{"time_shift_ms": 50, "input": "log_mel", "text_encoder_activation": "gelu", "beta1": 0.95}
Rows from expert 2 of block 5 of the audio encoder, named by matrix and row number. Rows with one number belong to one neuron. Each number is 128 + 24 x the weight over its row's rms, rounded and kept within 0 to 255. All counts start at 0. Numbers have three digits each. After the name is the row's rms in percent of the matrix's.
# up: expert up (encoder.blocks.5.mlp.up, 4x64x128), inputs 86-127
# down: expert down (encoder.blocks.5.mlp.down, 4x128x64, transposed), outputs 86-127
up.0 104:128128128128087128128128128128128128128128128128128128128128128149075128128128222128128128078128158128089181098098190128147085
down.0 084:076181128071128128128128128128189128128171128128128128185128172178110128090128128169128128128128128128128128128128128128128128
up.1 125:119099128128170170128128128103163152128128075156128128128128128128128128128171128128128128135138128128128150128128128128128128
down.1 125:154154128128137128128098128161128211128156128090128128128107128128128152128093128162128087128166089161128128106128128128090101
up.2 095:158128128128128128145128164128067184128202128128106128128128128128128088054067128128128128128069128128128128128111128128128090
down.2 108:128128128128128170109128096128128128162102128094162128099128128128128128128093128188128128128094128128128147128128128088085085
up.3 112:128128128128084128128128128094164175128128128128100128128128128128090128128128128094128128182128128128128128086128086168099153
down.3 081:100128128116161128128128128128128084128164128087128128128088128128128128128128128204128128128128046128128158190168128128128128
up.4 088:128128146128128128175156128128128069128128172128128128128152128098034128075128177094157176128128128128128128128107128128128128
down.4 085:128151128128128128128128128090128128128084128128128128128128128074128128128150128199128181128128128078128128128101092128128128
up.5 095:128094128065147128128128128128206128128128128128128128128088128128094128128128128128128128128128128128128128128128128128128128
down.5 086:128128128173128218128128128128128128128128177128128128128128128128161161128128128128128068082128128111128099128181128128128071
up.6 106:128128075201128139128128128128128157128128128094128128144128128128128128099090128128128086128128128156098181128128128128128128
down.6 108:078128128128128094128128173080162149128128128128181095128128128128165128128128128185111128078128085128128128128071128128091128
up.7 100:128094128128128128164163128154189128074128128128128128128128128128145128128128100255128128128128128079146128093128128128128128
down.7 092:128161128100100128128128058128205128128128128128128128128128128128128128128089128000128128078128159128152128128128128113128128
up.8 062:128128128128128128128190128128192128128128158128128128128128128128128128128128128128128128128189050128128085128128051128128128
down.8 056:073165128128128175128128128128198128128189128128128128128128128128128128128128128197128128087128095128128128200128128128072128
up.9 096:128068128128128128128128128161168128128128128128163168128128128128128128128066128128128128128128128128128128128128128128111128
down.9 103:097128169128128232128110128088128128128128128128167128128128128128146128092168128185128128128128128128128097128128128128108081
up.10 094:128128128128174128149171128128128128128128128128102128095128128138128055128180128157128128128128128058128128128128128128128128
down.10 096:170128128128128218128128128098128193128128128128173128169128162128128128128128174084149128128172159128128128128128128128175128
up.11 107:106155094141128128093117110120099128113128128128180159166128128103128128183096128155091128128068092128073112128171128128128085
down.11 116:168138128110128128128128070128128128128182128128060128106150128128128128128128074159128128181128104165098128128128128128128128
up.12 086:128170128128128128170128128128128128174128163167128150128128128128128128128128128128128128195167128128128114128128128128128128
down.12 072:128079128166128128102128128128128128128128128128128170128103128081128128128128128226195128128128128128128128128167128071046128
up.13 095:128128128128128128092128074160128128128128187128128226128128217128128128086128128128042163128128128128128165128128155128128099
down.13 071:090159128104128129097168085157182128128128128065128190128128128128128128128128128128128170189128128128128128128128128128128128
up.14 087:128128128128173128128195082128128108128128128128095037128128128128075128128128152128128128128128128128152103128128128128128148
down.14 083:128128128128128128083128128054128128094128079128128128167128128128128128128206205128128128128128128128108136128128075128094128
up.15 094:128128128088128080128128128128096162150128128199128185128128128128184128128128128128128097128128128128156091195128128128128128
down.15 086:086128128128128128128128128128128094186128128128128128150128128128128128128072128218218128128128128128109128128128166128084128
up.16 118:128090150128105128099128128128128082106182128128128128128128128128128128100128128102128083128128128091176159128128184128128128
down.16 117:128128168128128128128128071128128177128128168128128108128128128152142128128088128190163128128128100128103128172128091165128128
up.17 103:128128128128128128128128124095128168077128128128128128128128128128128163128145068198128081128128108128153128128128128128128089
down.17 109:128128128128089180128179128079128099128079128128128128128128175162128128128128128043128128128128197128128091128128081100184128
up.18 083:128128155128128109162090128128128128128167128128128065128165128128128128128128128128128061128128128128128173128128164128128128
down.18 076:172128128128128128168128117128128105128128128128148229175128128090141128093075128128153192128128128119128128128128128128128128
up.19 104:128111137128128128128090128145128178128046197128128170128128099128128128098145128161128128128128093128128178128187128128128128
down.19 088:128128089128081128128210128128128128165128171128128200128117103067128128128128185128174199128128128128128128128128128128128128
up.20 115:128128128153128128128128097128051165128050089128128128128082100148114128128128128128128072128128128128155128128128128151128128
down.20 115:160128128089078128128128128128128128128128128128101128128128074128128128128113128128116128103128100153128128128172128102128128
up.21 089:128128128081128128079128128128128128128128128177142128128158165128128128128163128128128178128087084128128094128128128106128165
down.21 097:128200087128128128128128055128128128128173128128128128174128175128176128079128128128128128128128128128128128128128176128128128
up.22 085:128165128128128128128213173128128128128128196128084155128128128183162128128128128096128128175164079128128048128089075128128128
down.22 077:101128128128152162075128143128128128172128184128128128128100064128128128128128128216195102128099089157128152079128128128086128
up.23 125:128099103128128128128128128128128128147105080128165128143128128093128133128090128128128070138128161128076185083128128128128128
down.23 117:128128128128128128128103128128090128128128128128162128128128128195128128128128170128128128128128128128128188128128128128092128
up.24 106:128128128113149128128144128128063106128189128128128128128163128128128048192128128128128169174115128128128128128128128128128128
down.24 111:128106128128097077128128128086001146128128128149107128128128128128128128128128177128163077128128128128128128169128128128128128
up.25 103:092137128128198128128128128084154172128128128128128128128128128179128128128128128128128086142128128157080128052166085128156083
down.25 101:128128150128062128168118128071128128085128128128128106128128128128092128128128128072128128128128213128128128128128128128128128
up.26 091:128128128128128128128128128128190128128128128104128128145128128090066128212128106128128180171128128152169128081128128128159128
down.26 089:128128128128128128128128186167128093128128128128100128167128128128128176095128128128128128128107128128128128128128128128172128
up.27 094:128128061128128128128128156128128128128128128128159194128128128128128128128156091199128128128128128107128128090128072128166128
down.27 110:156128128128128128128128128128128128128128156128128160128128106128128128128128186051128128075128161128184128128128128128128128
up.28 100:128082128083128128128149128128128176128115128128128128105128128128092128128128087245128128128128128128128092128099128128128076
down.28 102:145128128150128128128128128108163128128128128128165128128128128098128128128079128010128128060169151128128079128128128128128128
up.29 103:128128128128105128128128128128128128128128176128128128128128128197169128140171128173128128128128091128128128128161128128128167
down.29 103:128128128128128128128128128128089153128128128099190117176128128117128128128128128128128128128128128169128188128128111128128167
up.30 104:128143128171128181145128120128128128128128085128128128128128128169128128128128128165128059128128112088102128067177128128128072
down.30 086:128128128128128128128128188128075138128090182153128113173128128128128128128082128128106110128128128128128090128128128128105079
up.31 107:115128128063128128128168128095155128128173128128086154128128128186128104128128107215128096128128128063128128098090128128128146
down.31 117:152128109128128158161128099113128128128128146128188098128128128128128128128092167075163102128128156128128087128109128142128128
up.32 100:128126128128128128128117128128141128128058128128147206128128128159128107214128075128128170128128128128128128128128091128128128
down.32 090:128128128128128128128128128128175078128128128074128128128128128128128212128128128128128128128128128128151128128128128100128095
up.33 081:128128128128128128105128128128128182143025192112128159128102128128128128128128128128128128161128128128128128128128033128128128
down.33 069:128128128128074128095128128128128128128160128128128128128089128097128091128128128217128128112128094128088128128128161128063128
up.34 089:128158128128128128189128108128128080128128128080128128159128057096045128128128128128071153174109128128128128034128128147128128
down.34 096:128091193128128128049128228155128128128128175128128087128128128128128128128128128175082128175121128128128143128128075128128144
up.35 071:128128128128146128128128128092128168128128128128128128128128128128128156128128128100128056128163128128128084128128091168128128
down.35 074:072128128128153128161128103128215128128176128128128128157128128128128128128128128128128128128128079128128200167128128128128156
up.36 094:128128128084128128196128128128128128128128110128128128128157128128128128128128128128128128128128167190128128128128128128128152
down.36 102:189128128128128161158128128128128147128128128082083128128128128081074128128128128162128128128128128128128128128128128128145097
up.37 094:107171128128128128128128128128089128128128128148128128128128128128128128128128212128128128128047128128080128052128128128128146
down.37 109:128062128128128128128128128128117128128078128109128085120128128128128128128128036059128128168106128128083128128160128128184115
up.38 078:160128128128128128236128128128188042128128128128153128128128128128128128171128163128128128128128128128128128128128128128128128
down.38 080:128128177202128076128128128128128169128128128128143163128128128140128128128128128181128128128094128128128128128128128073128128
up.39 119:107128128128107159156128107128093128128128089144128128128139128170128128158128128163109068128128113128128128090171128128128082
down.39 096:160128095114112128128128128128051141128128178128070109128128128128128178128088128128128128128084128128128128128168128128128096
up.40 116:128128085128076128128167128128128090128102128128128128128107128128128164180128225128128146046128149128086128092128128128076128
down.40 124:069128076104128128181128128128128056128128128128128128128128128128101128128128128128128128128128149060128100150147156128128095
up.41 083:128099128128128128128113128128128128128128128128184128128128128080128105128238128094128128128128128128128159128128128128128103
down.41 084:128158128128128218165128128128128128128128128128128128065128128070128128128128128179073128128128128086128033099128128128128082
up.42 114:128128128128128160164128053128128128128085128149128128128128128184128128182109128128087128128128194128079175039104128128128079
down.42 103:128128128104128128128184128107150128128128128079128128128099128128155089128128167128128128128128128128147128128128128128128128
up.43 117:128075167074145136128128152128183128128128075128101080128128128128128128128114166105128096128144128128128128146128128128128109
down.43 103:128128128128128128128128145147159128128181128128078158108128128098128143128184128160128128128128079213128085128103128100128128
up.44 096:173128128170128128160128184097165128128183128128104156128128128174154128082094161099128128128128128062128128128128080128128128
down.44 085:105128128128128128128089128150128128197128183128128128128100128128128160128128083247160128093128128128128128128128164128128128
up.45 111:128128128128128128128128128128128128128145174089079179128128128128144128081128128128128161128128128128128180070128128128128012
down.45 110:094128128128128128128128128128162128128128128128188128113128117128128100128128148188128128128128128128128128128103176169128128
up.46 097:128128128128128128128128128128128128100128128128169128128128084096128128148128171128128128128128069082128157077128128128128099
down.46 120:149128136179128128128128128128075128128128128165128128128176128128080164168144128128128105128128128128128106128128089143128079
up.47 108:128128128073128093128128128128111091128128087128128128128128128128128155128176179128128128128128192128128128128128166128087128
down.47 100:128128128178081128128185128128040030128090128183128128128128128128128128128128128193128128128128128128128183128174128128128128
up.48 098:128128143128171128128128128105132128128128128128187128128128128128146099128209128128128128128128128128128128110163158128157093
down.48 092:128128066128128128128128128128128128128128219128128128140128109128128128128128128128128128128128128128128128056148104128077128
up.49 113:128128128151128171128128128128097128128158167137128128128143128128128128143128170151128094190128071128064128128170128128128128
down.49 110:149128128158128173128101128128128178128128128128162106128128128159128128128128096165128128188138128155128128128128128128097128
up.50 069:089128128128128128128128128110128051128121159089128128128128128161101128128122231128128151128128128128128128056096128128128110
down.50 058:069128128128128128128061128128128128128128128128128076128128128128128128128128128178075128128128128128128128128128128128100128
up.51 084:128128128128128154128128110128189128128128185128128086184128128128128128128128128128128128128128128128128082118128080128128128
down.51 101:128170073128128128145128128128211128169164128128128128128128128098128128128128128128128128128128128128128128128128128128104128
up.52 088:128128065128141128128128073128128075128128091128154128128128096093076128180128128128128160185128128128161128048128159128092165
down.52 091:128094128128099097110128128128128128128128128128128164128128128152162128108128128147128128128091128088128199088128049128128150
up.53 098:128105128101128128128128128128101128128188082213196128128128128128163089128128158128128109128128128207128128128128176146128128
down.53 123:128128128096086128128128128086054128128083128128128128128128128128161128106128104111193128145128165060128158108128111128147128
up.54 108:128128128128128090128128128128071098128099128128112099128128128128087128128128168128128128128128149035146128171115128177128128
down.54 119:147128128079128128152128128083076068128128128128128173128128128128128099128135128128128180128128128128128128128128128175128069
up.55 093:128128128128128128128128128128147128128099128102128128128128128128068128128128108255128128128128128128160128102128128128186128
down.55 117:128161128128101128128128128128128128128128128128128128102167128128084128100100128006159142128165177156128128128128128128180128
up.56 086:066128128128100128128128128128087107128128128128128128128128128097128128128154128128128128128065128128105172083128128128150081
down.56 091:128128128128128128159128112128049128128128099128171128077128128128128148128128128088109159128128128143128128128090128128100128
up.57 097:128128128128128128093128174128163091128128128128164128128128128128081128128128219128128128096128140128128128143128128128128128
down.57 093:128163128077090128128148128128128128128161115163041128128128128128128128128134128188128128128128128128128098128161128128128057
up.58 091:128128128128128128128162128128128128128179128128058128128128128182128092078128149128128080128108128128128128128128128128128163
down.58 120:148128141192158128128095128128128205095128128128178158153128081128128128128128128128128128128128128128128176128111128128128128
up.59 113:128157095128128128057115128128102128128128068128187149126128181150100128128128197128128128128069128102081161128063162128128128
down.59 101:128128128090128128105128128128128128128128128128128128183128128173128128128128128128128128128128099128128128128152098128128089
up.60 141:114128115092170128110146128172128128108128128128128128128128128149128128128175167128128128128128104096128090128195153128128169
down.60 159:128128128128128128128128145151149155128152128093155128128128160151184152128165169128128128128128128100156128152128128128128128
up.61 123:096128165128128128144128128128134128098145128107128128128128128160128128128172128170128095128128145128128128128128128128173066
down.61 121:128128128128079128181128128150128128086077128166128128140128149158128144173128155096128088128151174128156128128184096128128128
up.62 082:128128128128150128128128128191161079128128128128128167128128128128128177176128157096128070128128094128128105128173128128128179
down.62 084:128128128128128128165128128173128128128151128128128175163128128099128128128128128128128128128128163128128128128128128128128128
up.63 107:128128152085128128128128162179128103128128191128128128128128151090074160077128163128128167128128128128063176128128158128128128
down.63 099:128128072102128128158154128128073128128128168128128167128105128071167150128128128176141128128084128128128128128128128128128092