A small contrastive audio-text model, trained from scratch: log mel input, text encoder width 320.
Rows from block 3 of the audio encoder of a small contrastive audio-text model, named by matrix and row number. Rows with one number within an expert belong to one neuron, the router's apart. Each number is 128 + 32 x the weight over its row's rms, rounded and kept within 0 to 255. All counts start at 0. Numbers have three digits each.
Before each expert's rows are labels from the 100 clips, of 14848, where the router gives the expert most weight on average: "loudest band" is the band of the loudest frequency at the time of the peak. Only what is clearly more common there than usual is listed. The data: short read English sentences (LibriTTS-R). In brackets: how many of the 100.
# router: router (encoder.blocks.3.mlp.router.weight, 4x128), inputs 0-127
# up: expert up (encoder.blocks.3.mlp.up, 4x64x128), inputs 0-127
# down: expert down (encoder.blocks.3.mlp.down, 4x128x64, transposed), outputs 0-127

# expert 2
loudest band: 4000 to 8000 Hz (65)
router.2:139046157123118179121090114138083135140133145058115109127046131106174155132124148111084183145139094133129120156179126115136129109113139102109170125126120105161078147168119137129113097169100132051097134140197118150103199113115119121130104138132180060033182194127130159171088167094104096187193135155115181144147125112158147161136106176126079109131144156139113120141142138127098131135089
up.25:128128128128128128193255128128128128128128128217128128128062128128085108128128128128128128128128128122128128128169128128151128128128000128128038128128128128179128128164128215203128128128128128128128091128128128128128128128128128128128128128128128128128128196128077086128128211128128128128063128092128255128128128128128058128128128128128128128128128168128128128128128128128128128128128
down.25:128128128033088128128080128128128128128128128128128128081128128128101128128128128091048093059128128000128128045128128185128174128128128179128128128128128128067128128128128128128128128128128128128143038128128128128128128128128128128087128128128128189110128075128128128128128128161070015128240128128077070128128128128128128128128128128128050128128128128128128128128128085128128192128128
up.26:077128128171128190128128128074128128128128128128087128073128128128079128193128128128059169128128128128112073128206128128082128128078128128128128166128128089128128128162128128128128128128182080084128197128128128128055128128128128128128128128128128086160128178128128078128187128128128128152128059212128143128128128128192055128128038209128175128128128128221128128128128128205128165128110
down.26:128215128173128128128128128128128182128128065074128128128167128128128128075128128128128128128092094060128128128128128128128128128128128128128128128059128128128128217188084128064128128128128153128185128128128128196128165081128128056128128128192128128230214059128128200128128128128128192128128128128128128128075128213128128128128128128021128128128128128128128128128128128128128079111128
up.27:128128128199128128128128128128128128128128025128245128128128088128104128128128128128128104098085128128128128076163128128128128128128011128128128128128128128128145058128128128128128128128158128128128160113110080017168128128128128128128128128128128128128128157176128128106082206128128128128091128128128128067229128128128128128128128128021128037128128128128128128128128128128128095128209
down.27:200128209128128128128103128071128128128128056107128128188128128128089128128128128128135094128128128073128128128128128249105128128128128128128128128128159128104064128128203187180128128128128128160128128128128039160128061098093128128078191154128128128128128128128097128128128186053128044128191146128128128102128128224128128128128128128221128128128128128128128128080128128128128168128128
up.28:128128128060128128128231075128128128128128128128128128128128128128128128128190128128128050128128128091128128138091128128128128128128000128141128128128128128128094128078128128044128128128181128128128128128128211128128128169128128128152128128128128197128128162053093128204128128128128065128128052128073128050128049128128128128128182200128089128128079194128128128128128128128128128128128
down.28:128090096161128128084153128043128128128169176128071111128128128128128156128093128128128128128106138000128152076138099128128128049128017128128128128128128128128128128072128128128128128128128128139128080128128101128128128172108128128154128128128206128088128128128128128128128128128128128074128166128128084128128018128128128128074128026128096128128128128128128128040070128128065148128128
up.29:128076128128128215174128128128128201128128128210128128128128128128128097128201188128128128128128128066128128128128128190128128082128000128128128128128128128128220088128128128153128128128155128128128128128128128128128128128128021128128128128128128102128128128128128128128128128128128128146128128128128167128128128094178082128128128195128128128128128109128128012128128167128128128128128
down.29:062128128128128128128128183023128128128128021128078128128128128128128072089128128128033128128128128128128128128128128128128058128128070128179128128128067128072128128128128128160128128046128128128128102128128128128128128128128128128128128128128079128128128128084128128109128128128128128128227128128128008128128074128128128183128128128198128128128128128187128128128128002128128128128128
up.30:128128128128128203128128108128128128031128128128095128078128128128128128171089142128058128128128128128128128128200128128128128099128128083180067128128128128128128128156217128172128128172128128128128128128128128062047128128128128128128128128172180094128055175128128128128128156171128128128070090128163128128151128096128128201101098128071205243128091128182128128128197128128128168128082
down.30:128191128128128093128076128128128099200128062074128128128176128128128128128128117128128128128128128061128129128085128128128128180128128085164128128067075128101060171128128128128128128128078128128128107128128128128128128128128128128128128128188160198169225128160128206128128128179069128128176128181128128128045178128128128216128093128073128005128128128128128128128128157166128095128128
up.31:128148128128128128174128128183128128000128128128128128128128128128128128128128128077128128152143128128128128070128128238167128128095000128128128128128186075179128000158128128128128128128128128128128128128128091128128091128175095178128128128128128128128128128180128128128128186128128128128077128056164128128128128128128128128128128156128128244128167128128128128128128128128128128128128
down.31:128128128128068128128128090047128128241128128128128128128128128154088128179071105128128128128154128000181128064128128207171083128128017128128128128128128128128128146128128128128128128072128085128128094128110128128128128128128128198128128128128128174128128128128172128128128128128128128103219128128128128128141098128128128128168128128128128034156128128183128128128128169128128128128217

# expert 3
loudest band: 250 to 500 Hz (28)
router.3:152112093057152190172139122166115156134119122132133088119183125143121094103118122138205045090121149160125145124112159122173194153173153171171122117115095146122145108108133152166179140041107123201067083139155128164139093139157138091158150120133107156148080062146134092087111096183117136109040067101124144147096147091147086112150148130129171135122151101116132116145122119110100089107102
up.25:128128128202128128128105128041128199041128192073128128128128128090076128196108191128128128128128128128083080128218128128128128060128128128090128128128224128128186128194128128178128128128097128128128128106128128128096128128128128128128128128167128128128128128100156174128088128128128128128128128167128128171128128128223128178087164082128128128128128077106188128170202128149128128172095
down.25:043103105153128128128128128009178067169128128128177128187164128128058128128128128128128128091128128105173128128175128128128128069128128186128101128128128128128128128128128128128128128128128128128069139128128159060128128220128099186128128178128195128128128159128128136128128128128180214166082099128152128128125182066184128155171128070093128128128106133128195128128128169128074181128128
up.26:106076128128128162128075195128152128072128066192128128083218216128128128128128128128128128128128128128085128128128128128061128098128128128105128128144055128128128234128128128128128101128144061157128128170128128128248128128128054128128092128128128128172128128128162128128128128128128054128128128128128063128051104128128128128128128128151128194128178093128219128128128128128128128128128
down.26:128160128128128128180128201128047092175128128183172179128128191128128128128203128128128181128128062128128128128128128128128175063128195065106151128128128128128128128128128148128128128128128203074128128128128219128214128128128128197128128128088084128128128128128128128128077128128150128056128037128128128128063128128098128099128162156078128128128128128083083128128128181090128114128069
up.27:128128128128128128128201128128128055128128128191155128114128128128176149128162128128128153186128095128128128076185128189030128165128128091128128128128084128183128128128128182092089128128189128128128128128128104128128147128128128183128128184128128128128148096128082128128128255128080055078128128157086128128128128088089128128203171128128128251128128092128128128128128088128128128128128
down.27:128128128128128128077128192128128128209081128108067128128084151068128128128128128081069128128128128069145128087128157192128128128163062128128072128128128128128195163128128158128128128128128128128169061128128093089128088128128097195045128045128156128128112128088128128128128128128128192128201095128128128128128128128165128075078128128167128053128128128096172128093128033149159128179128
up.28:078083128080107189087128182086128147128128128128128128128104128167128068107151128128128094064111128128085128128128128060128169071128128152128128155128128128128181128076128128128145128128128161183128158128128086128128128128128065069128078128128128128128185128161227100097128128128186128128159071128203128128071092128193128158128128160057092150112128128173177128128128192128201080170165
down.28:168128128196158128098173128128128128128128128128100128068166128128128128147197128159128128128118128222077128205128128041185128128102159128128173098065128128128128184152128087128103128150128150104128158106128128171164093186163128169234128128128101128165128128171176128128106128128128128128075128066128085128083128128089128128180084128128089128128145128062085128128218173128128128128128
up.29:128128128128128128128056128128128181128128157128128128128128220128042058128128128128070128128128128128128128128128128018128128128128186128128080128049128128193128255128128128170128176103128128128128128128069128128128128059226128128195128128128128128128128128170128128128128085128128128128128128128128070128128128128174128128128128128128128128128128128154128128128075069057128128128128
down.29:128089106128128128128128128128128128139128128128128128196128173128103128128128128085049128128128128220094060217128128128128171128128239128128128128128128128128128128128128128128128128236128128128128128128128128058128128128128128128128054043128128067128128128128128128128128094056128063128047191178128128128128184063165128218128128128177128128128128164128128128114128128128128128128128
up.30:161128128091159128138173128087097168168092179128128128128128128172057128128128128128128085061128128128128128154128128062128181128190128160128128128128128080066173128062128128128161145128128179191085096162172128128128128128155128128142128128072128064128214128128233076128128128163193128056128080128128128128053128128169098128128074128093128128128128128161128060128128128128128072128128
down.30:128128128172128128050223128128128128128128128128128128054128128128128096128211128128128128128128128185071175211128164062128128154128128128128128128128048128128128128128128073128088128175128128170128128128128128128086128128128128084237128186224067074128128128128128128128128062128128184128086128076128196128053128186128128128128099128128128128128128099087128128128128128128128128128128
up.31:128128128128128128128045128128155128179128128128128128205198170128093081128128128186128128128128201128128128128210057128128128128177161128128128128128128128128128128128128128136176128128128128173054071166170055227128073128128128185128128176128048128077128128128128080128128069128128169128128128128197196128128128128173128128128128128128128128128128077128128079128128128070059128128128
down.31:128128087128128128128223128128128128128128128072128128128128128128019033047128047128053128128128128178128059178128128128128128128128177128128128128128128178128128128128128128128128128128128128128071128128128128128128128128128128128128040128128128163128128032128185098128049050140128128128128128128224098128128128098128128128128128128128128128128100128200128128128037128128128128128128

# expert 0
loudest band: 500 to 1000 Hz (37)
router.0:145149109210111099164146156094176104145119148165133172108149147136051126176133107153092160125128142140116136115089109126044050101117103088158092154150183124153161140095130131101097162159128145156140157099035123069133109153134130188126142135145117176191072127107122136096138113154182172092125196155138071082157131148111150158144110076132114099149102100119123108141145125120200114133171
up.25:128128128128128128128128096128128128128128198161128128128072128128128128128128052128128201128128128128128128128169128128097089128082128128128156128095099128128150128250058128128128128128128128128128128128158128060050128229060098082128050128128128128161128128128128128128128128128170128128170128128128074128128128180163128054128128128128128128063000128180128128128128128128166128128128
down.25:128028066083128128128128128128128128128128247128063128128037128128078128039128128128152200128128128128128182100071128128128128128202128128128152128192128128128128128070103086128128128191128128128128128128168211128128128128128128128128179128128128128128128128128163128128128152128128128128128128088128128128128128128128187073128128128060128227089220128128128128128128128128128128128128
up.26:128128128128128128128128128128128128198128128128128128128128087128128128128101128128128128128128141128128084128128128128128128128141219093064128128128128128128052163128094156128128128128082128128128128128128128128128172128128090128070065128128128128128128128073128059128128128128128128085128128246128128027128128128208128064186128128128081057182085128199128011128128128189178088128128
down.26:128155128128128128084128128128128128128128128128128128064128096128128091128128128128128128128128128237128128172128128128128128128128233071103128221128128104173128128128100070082128128128128128184128207128128128128128128036128128059128128128128128128128128174128044128128128128128128180101032128114128128128024075128128079128103128128128032128128128128072110088128128128128128128128128
up.27:128128181128104128029128181128174128155081128128128128128225128128128128128152128128128128128128128128175128128128175107167128128120117128128128128079128128128186101083128128221128176108128128167128128128236128128128078128165189128087128128128128128128128128128128128128128221043182116128177128159128128128222128122128128128128128190128128128019128128128128102128128128164128080128128
down.27:128128128128181128069079128128128128128128128128152128149128128128128145128094056128128128128128144128063128128128068191128128128128128128128128204128128098128218128064128128095128128128056128128128128128128128128128128128145128128128103173128128128128128166128128042078128128070224128098128128066128039128128215128128128047071083128142094128128128152128128105128191060128128128128040
up.28:164128128128128128073128128128128063128128128128128128128128128128128128128128128128128072149128166128128128128128128062128128072128128128128128206204088128094228128128088128128128128128128128128128128128091228128082128086074053111093128055128128128128128128128186128128128128128128128128128068175187128128128128084211179075128101128128128128167044033128128186128128128128162070128145
down.28:059128087128128183128128128151063128087128128128094128128128128064128045128128128128128102128089061148128087130128128089128128128128128128128128212203128128128187128128109128085077128200128128128128255128085128128128128080106128128128128128182128128128128128140128164128128128128128079128128128094056128094128160006128041128128128190116128157128128128128128087128128128091128128128128
up.29:128128128128128128128128159128128128083128128087128128164186128128128128128128128128128128051128005128079128128128128159181128128190128162128128160128128128128155128255089063128128128128128128102128128128200177128128128128160069128128159128138128083128062077128128128128074219128128128168084128128183128128128128077155092128128167128060128128128175128077128172128128128128044128128128
down.29:128128202128095128092128153128128128181128073128128176174080086128128195090128161128128128128128075097208164128128128128096128058211128128128128128128088128128128073128128128128128128128164164128181128128128093128128128206128161128067177102128177128128087172128128128128128239128128128128128128128073128094128128128128128170054084067102128128066128128128182148128128128205128128179128
up.30:128128128128128128095128198128128128128183128184128128082128128128128128128232088128105128069128128128128228128121128128128128128128018077080128128128128128128166128162128128128128173128128128128163128179128128128128091128128039164128128128128128128128128128128128128161128128128128090128128128128198128083128074128128173092082192128065128128128190128128242128128160169128065128095189
down.30:207128128128128128128128128128128056128128128069128128128128191128128128128070155128186128128128210128128077083168068128128103128128038128060162128128080128086128169128128128128128128057128128128128128128169059128073197128128128128088128177128162128193128128128128128128178128128160128128180128128182128076173128184128128048128128128168199128187128128128128128128128193087128128128128
up.31:128128128128128128128128211128128128207128074196217128128092128128128128187128128128128128158128128206047128022211064128097128128128185128128128128128084128128128128128110128098128128172128128128175128128128128128055161128128128089128128128199128101128163128128128128128128128128087128128076128182128128128064112128128165128128091180128128069128208128174162128128128128128160128066128
down.31:128128128128128164156128060203128037061128128198128128093128128128128128128128128128128128128128128128128128229128128128128128128128128128128128128128128128128128128072128128005128128128128128128128128128128128128100128189128128128202128128128128111128077128128200059128128128128128128161083128128128128184041128128053159128165128128128128243197092128128089128128128206128128128128128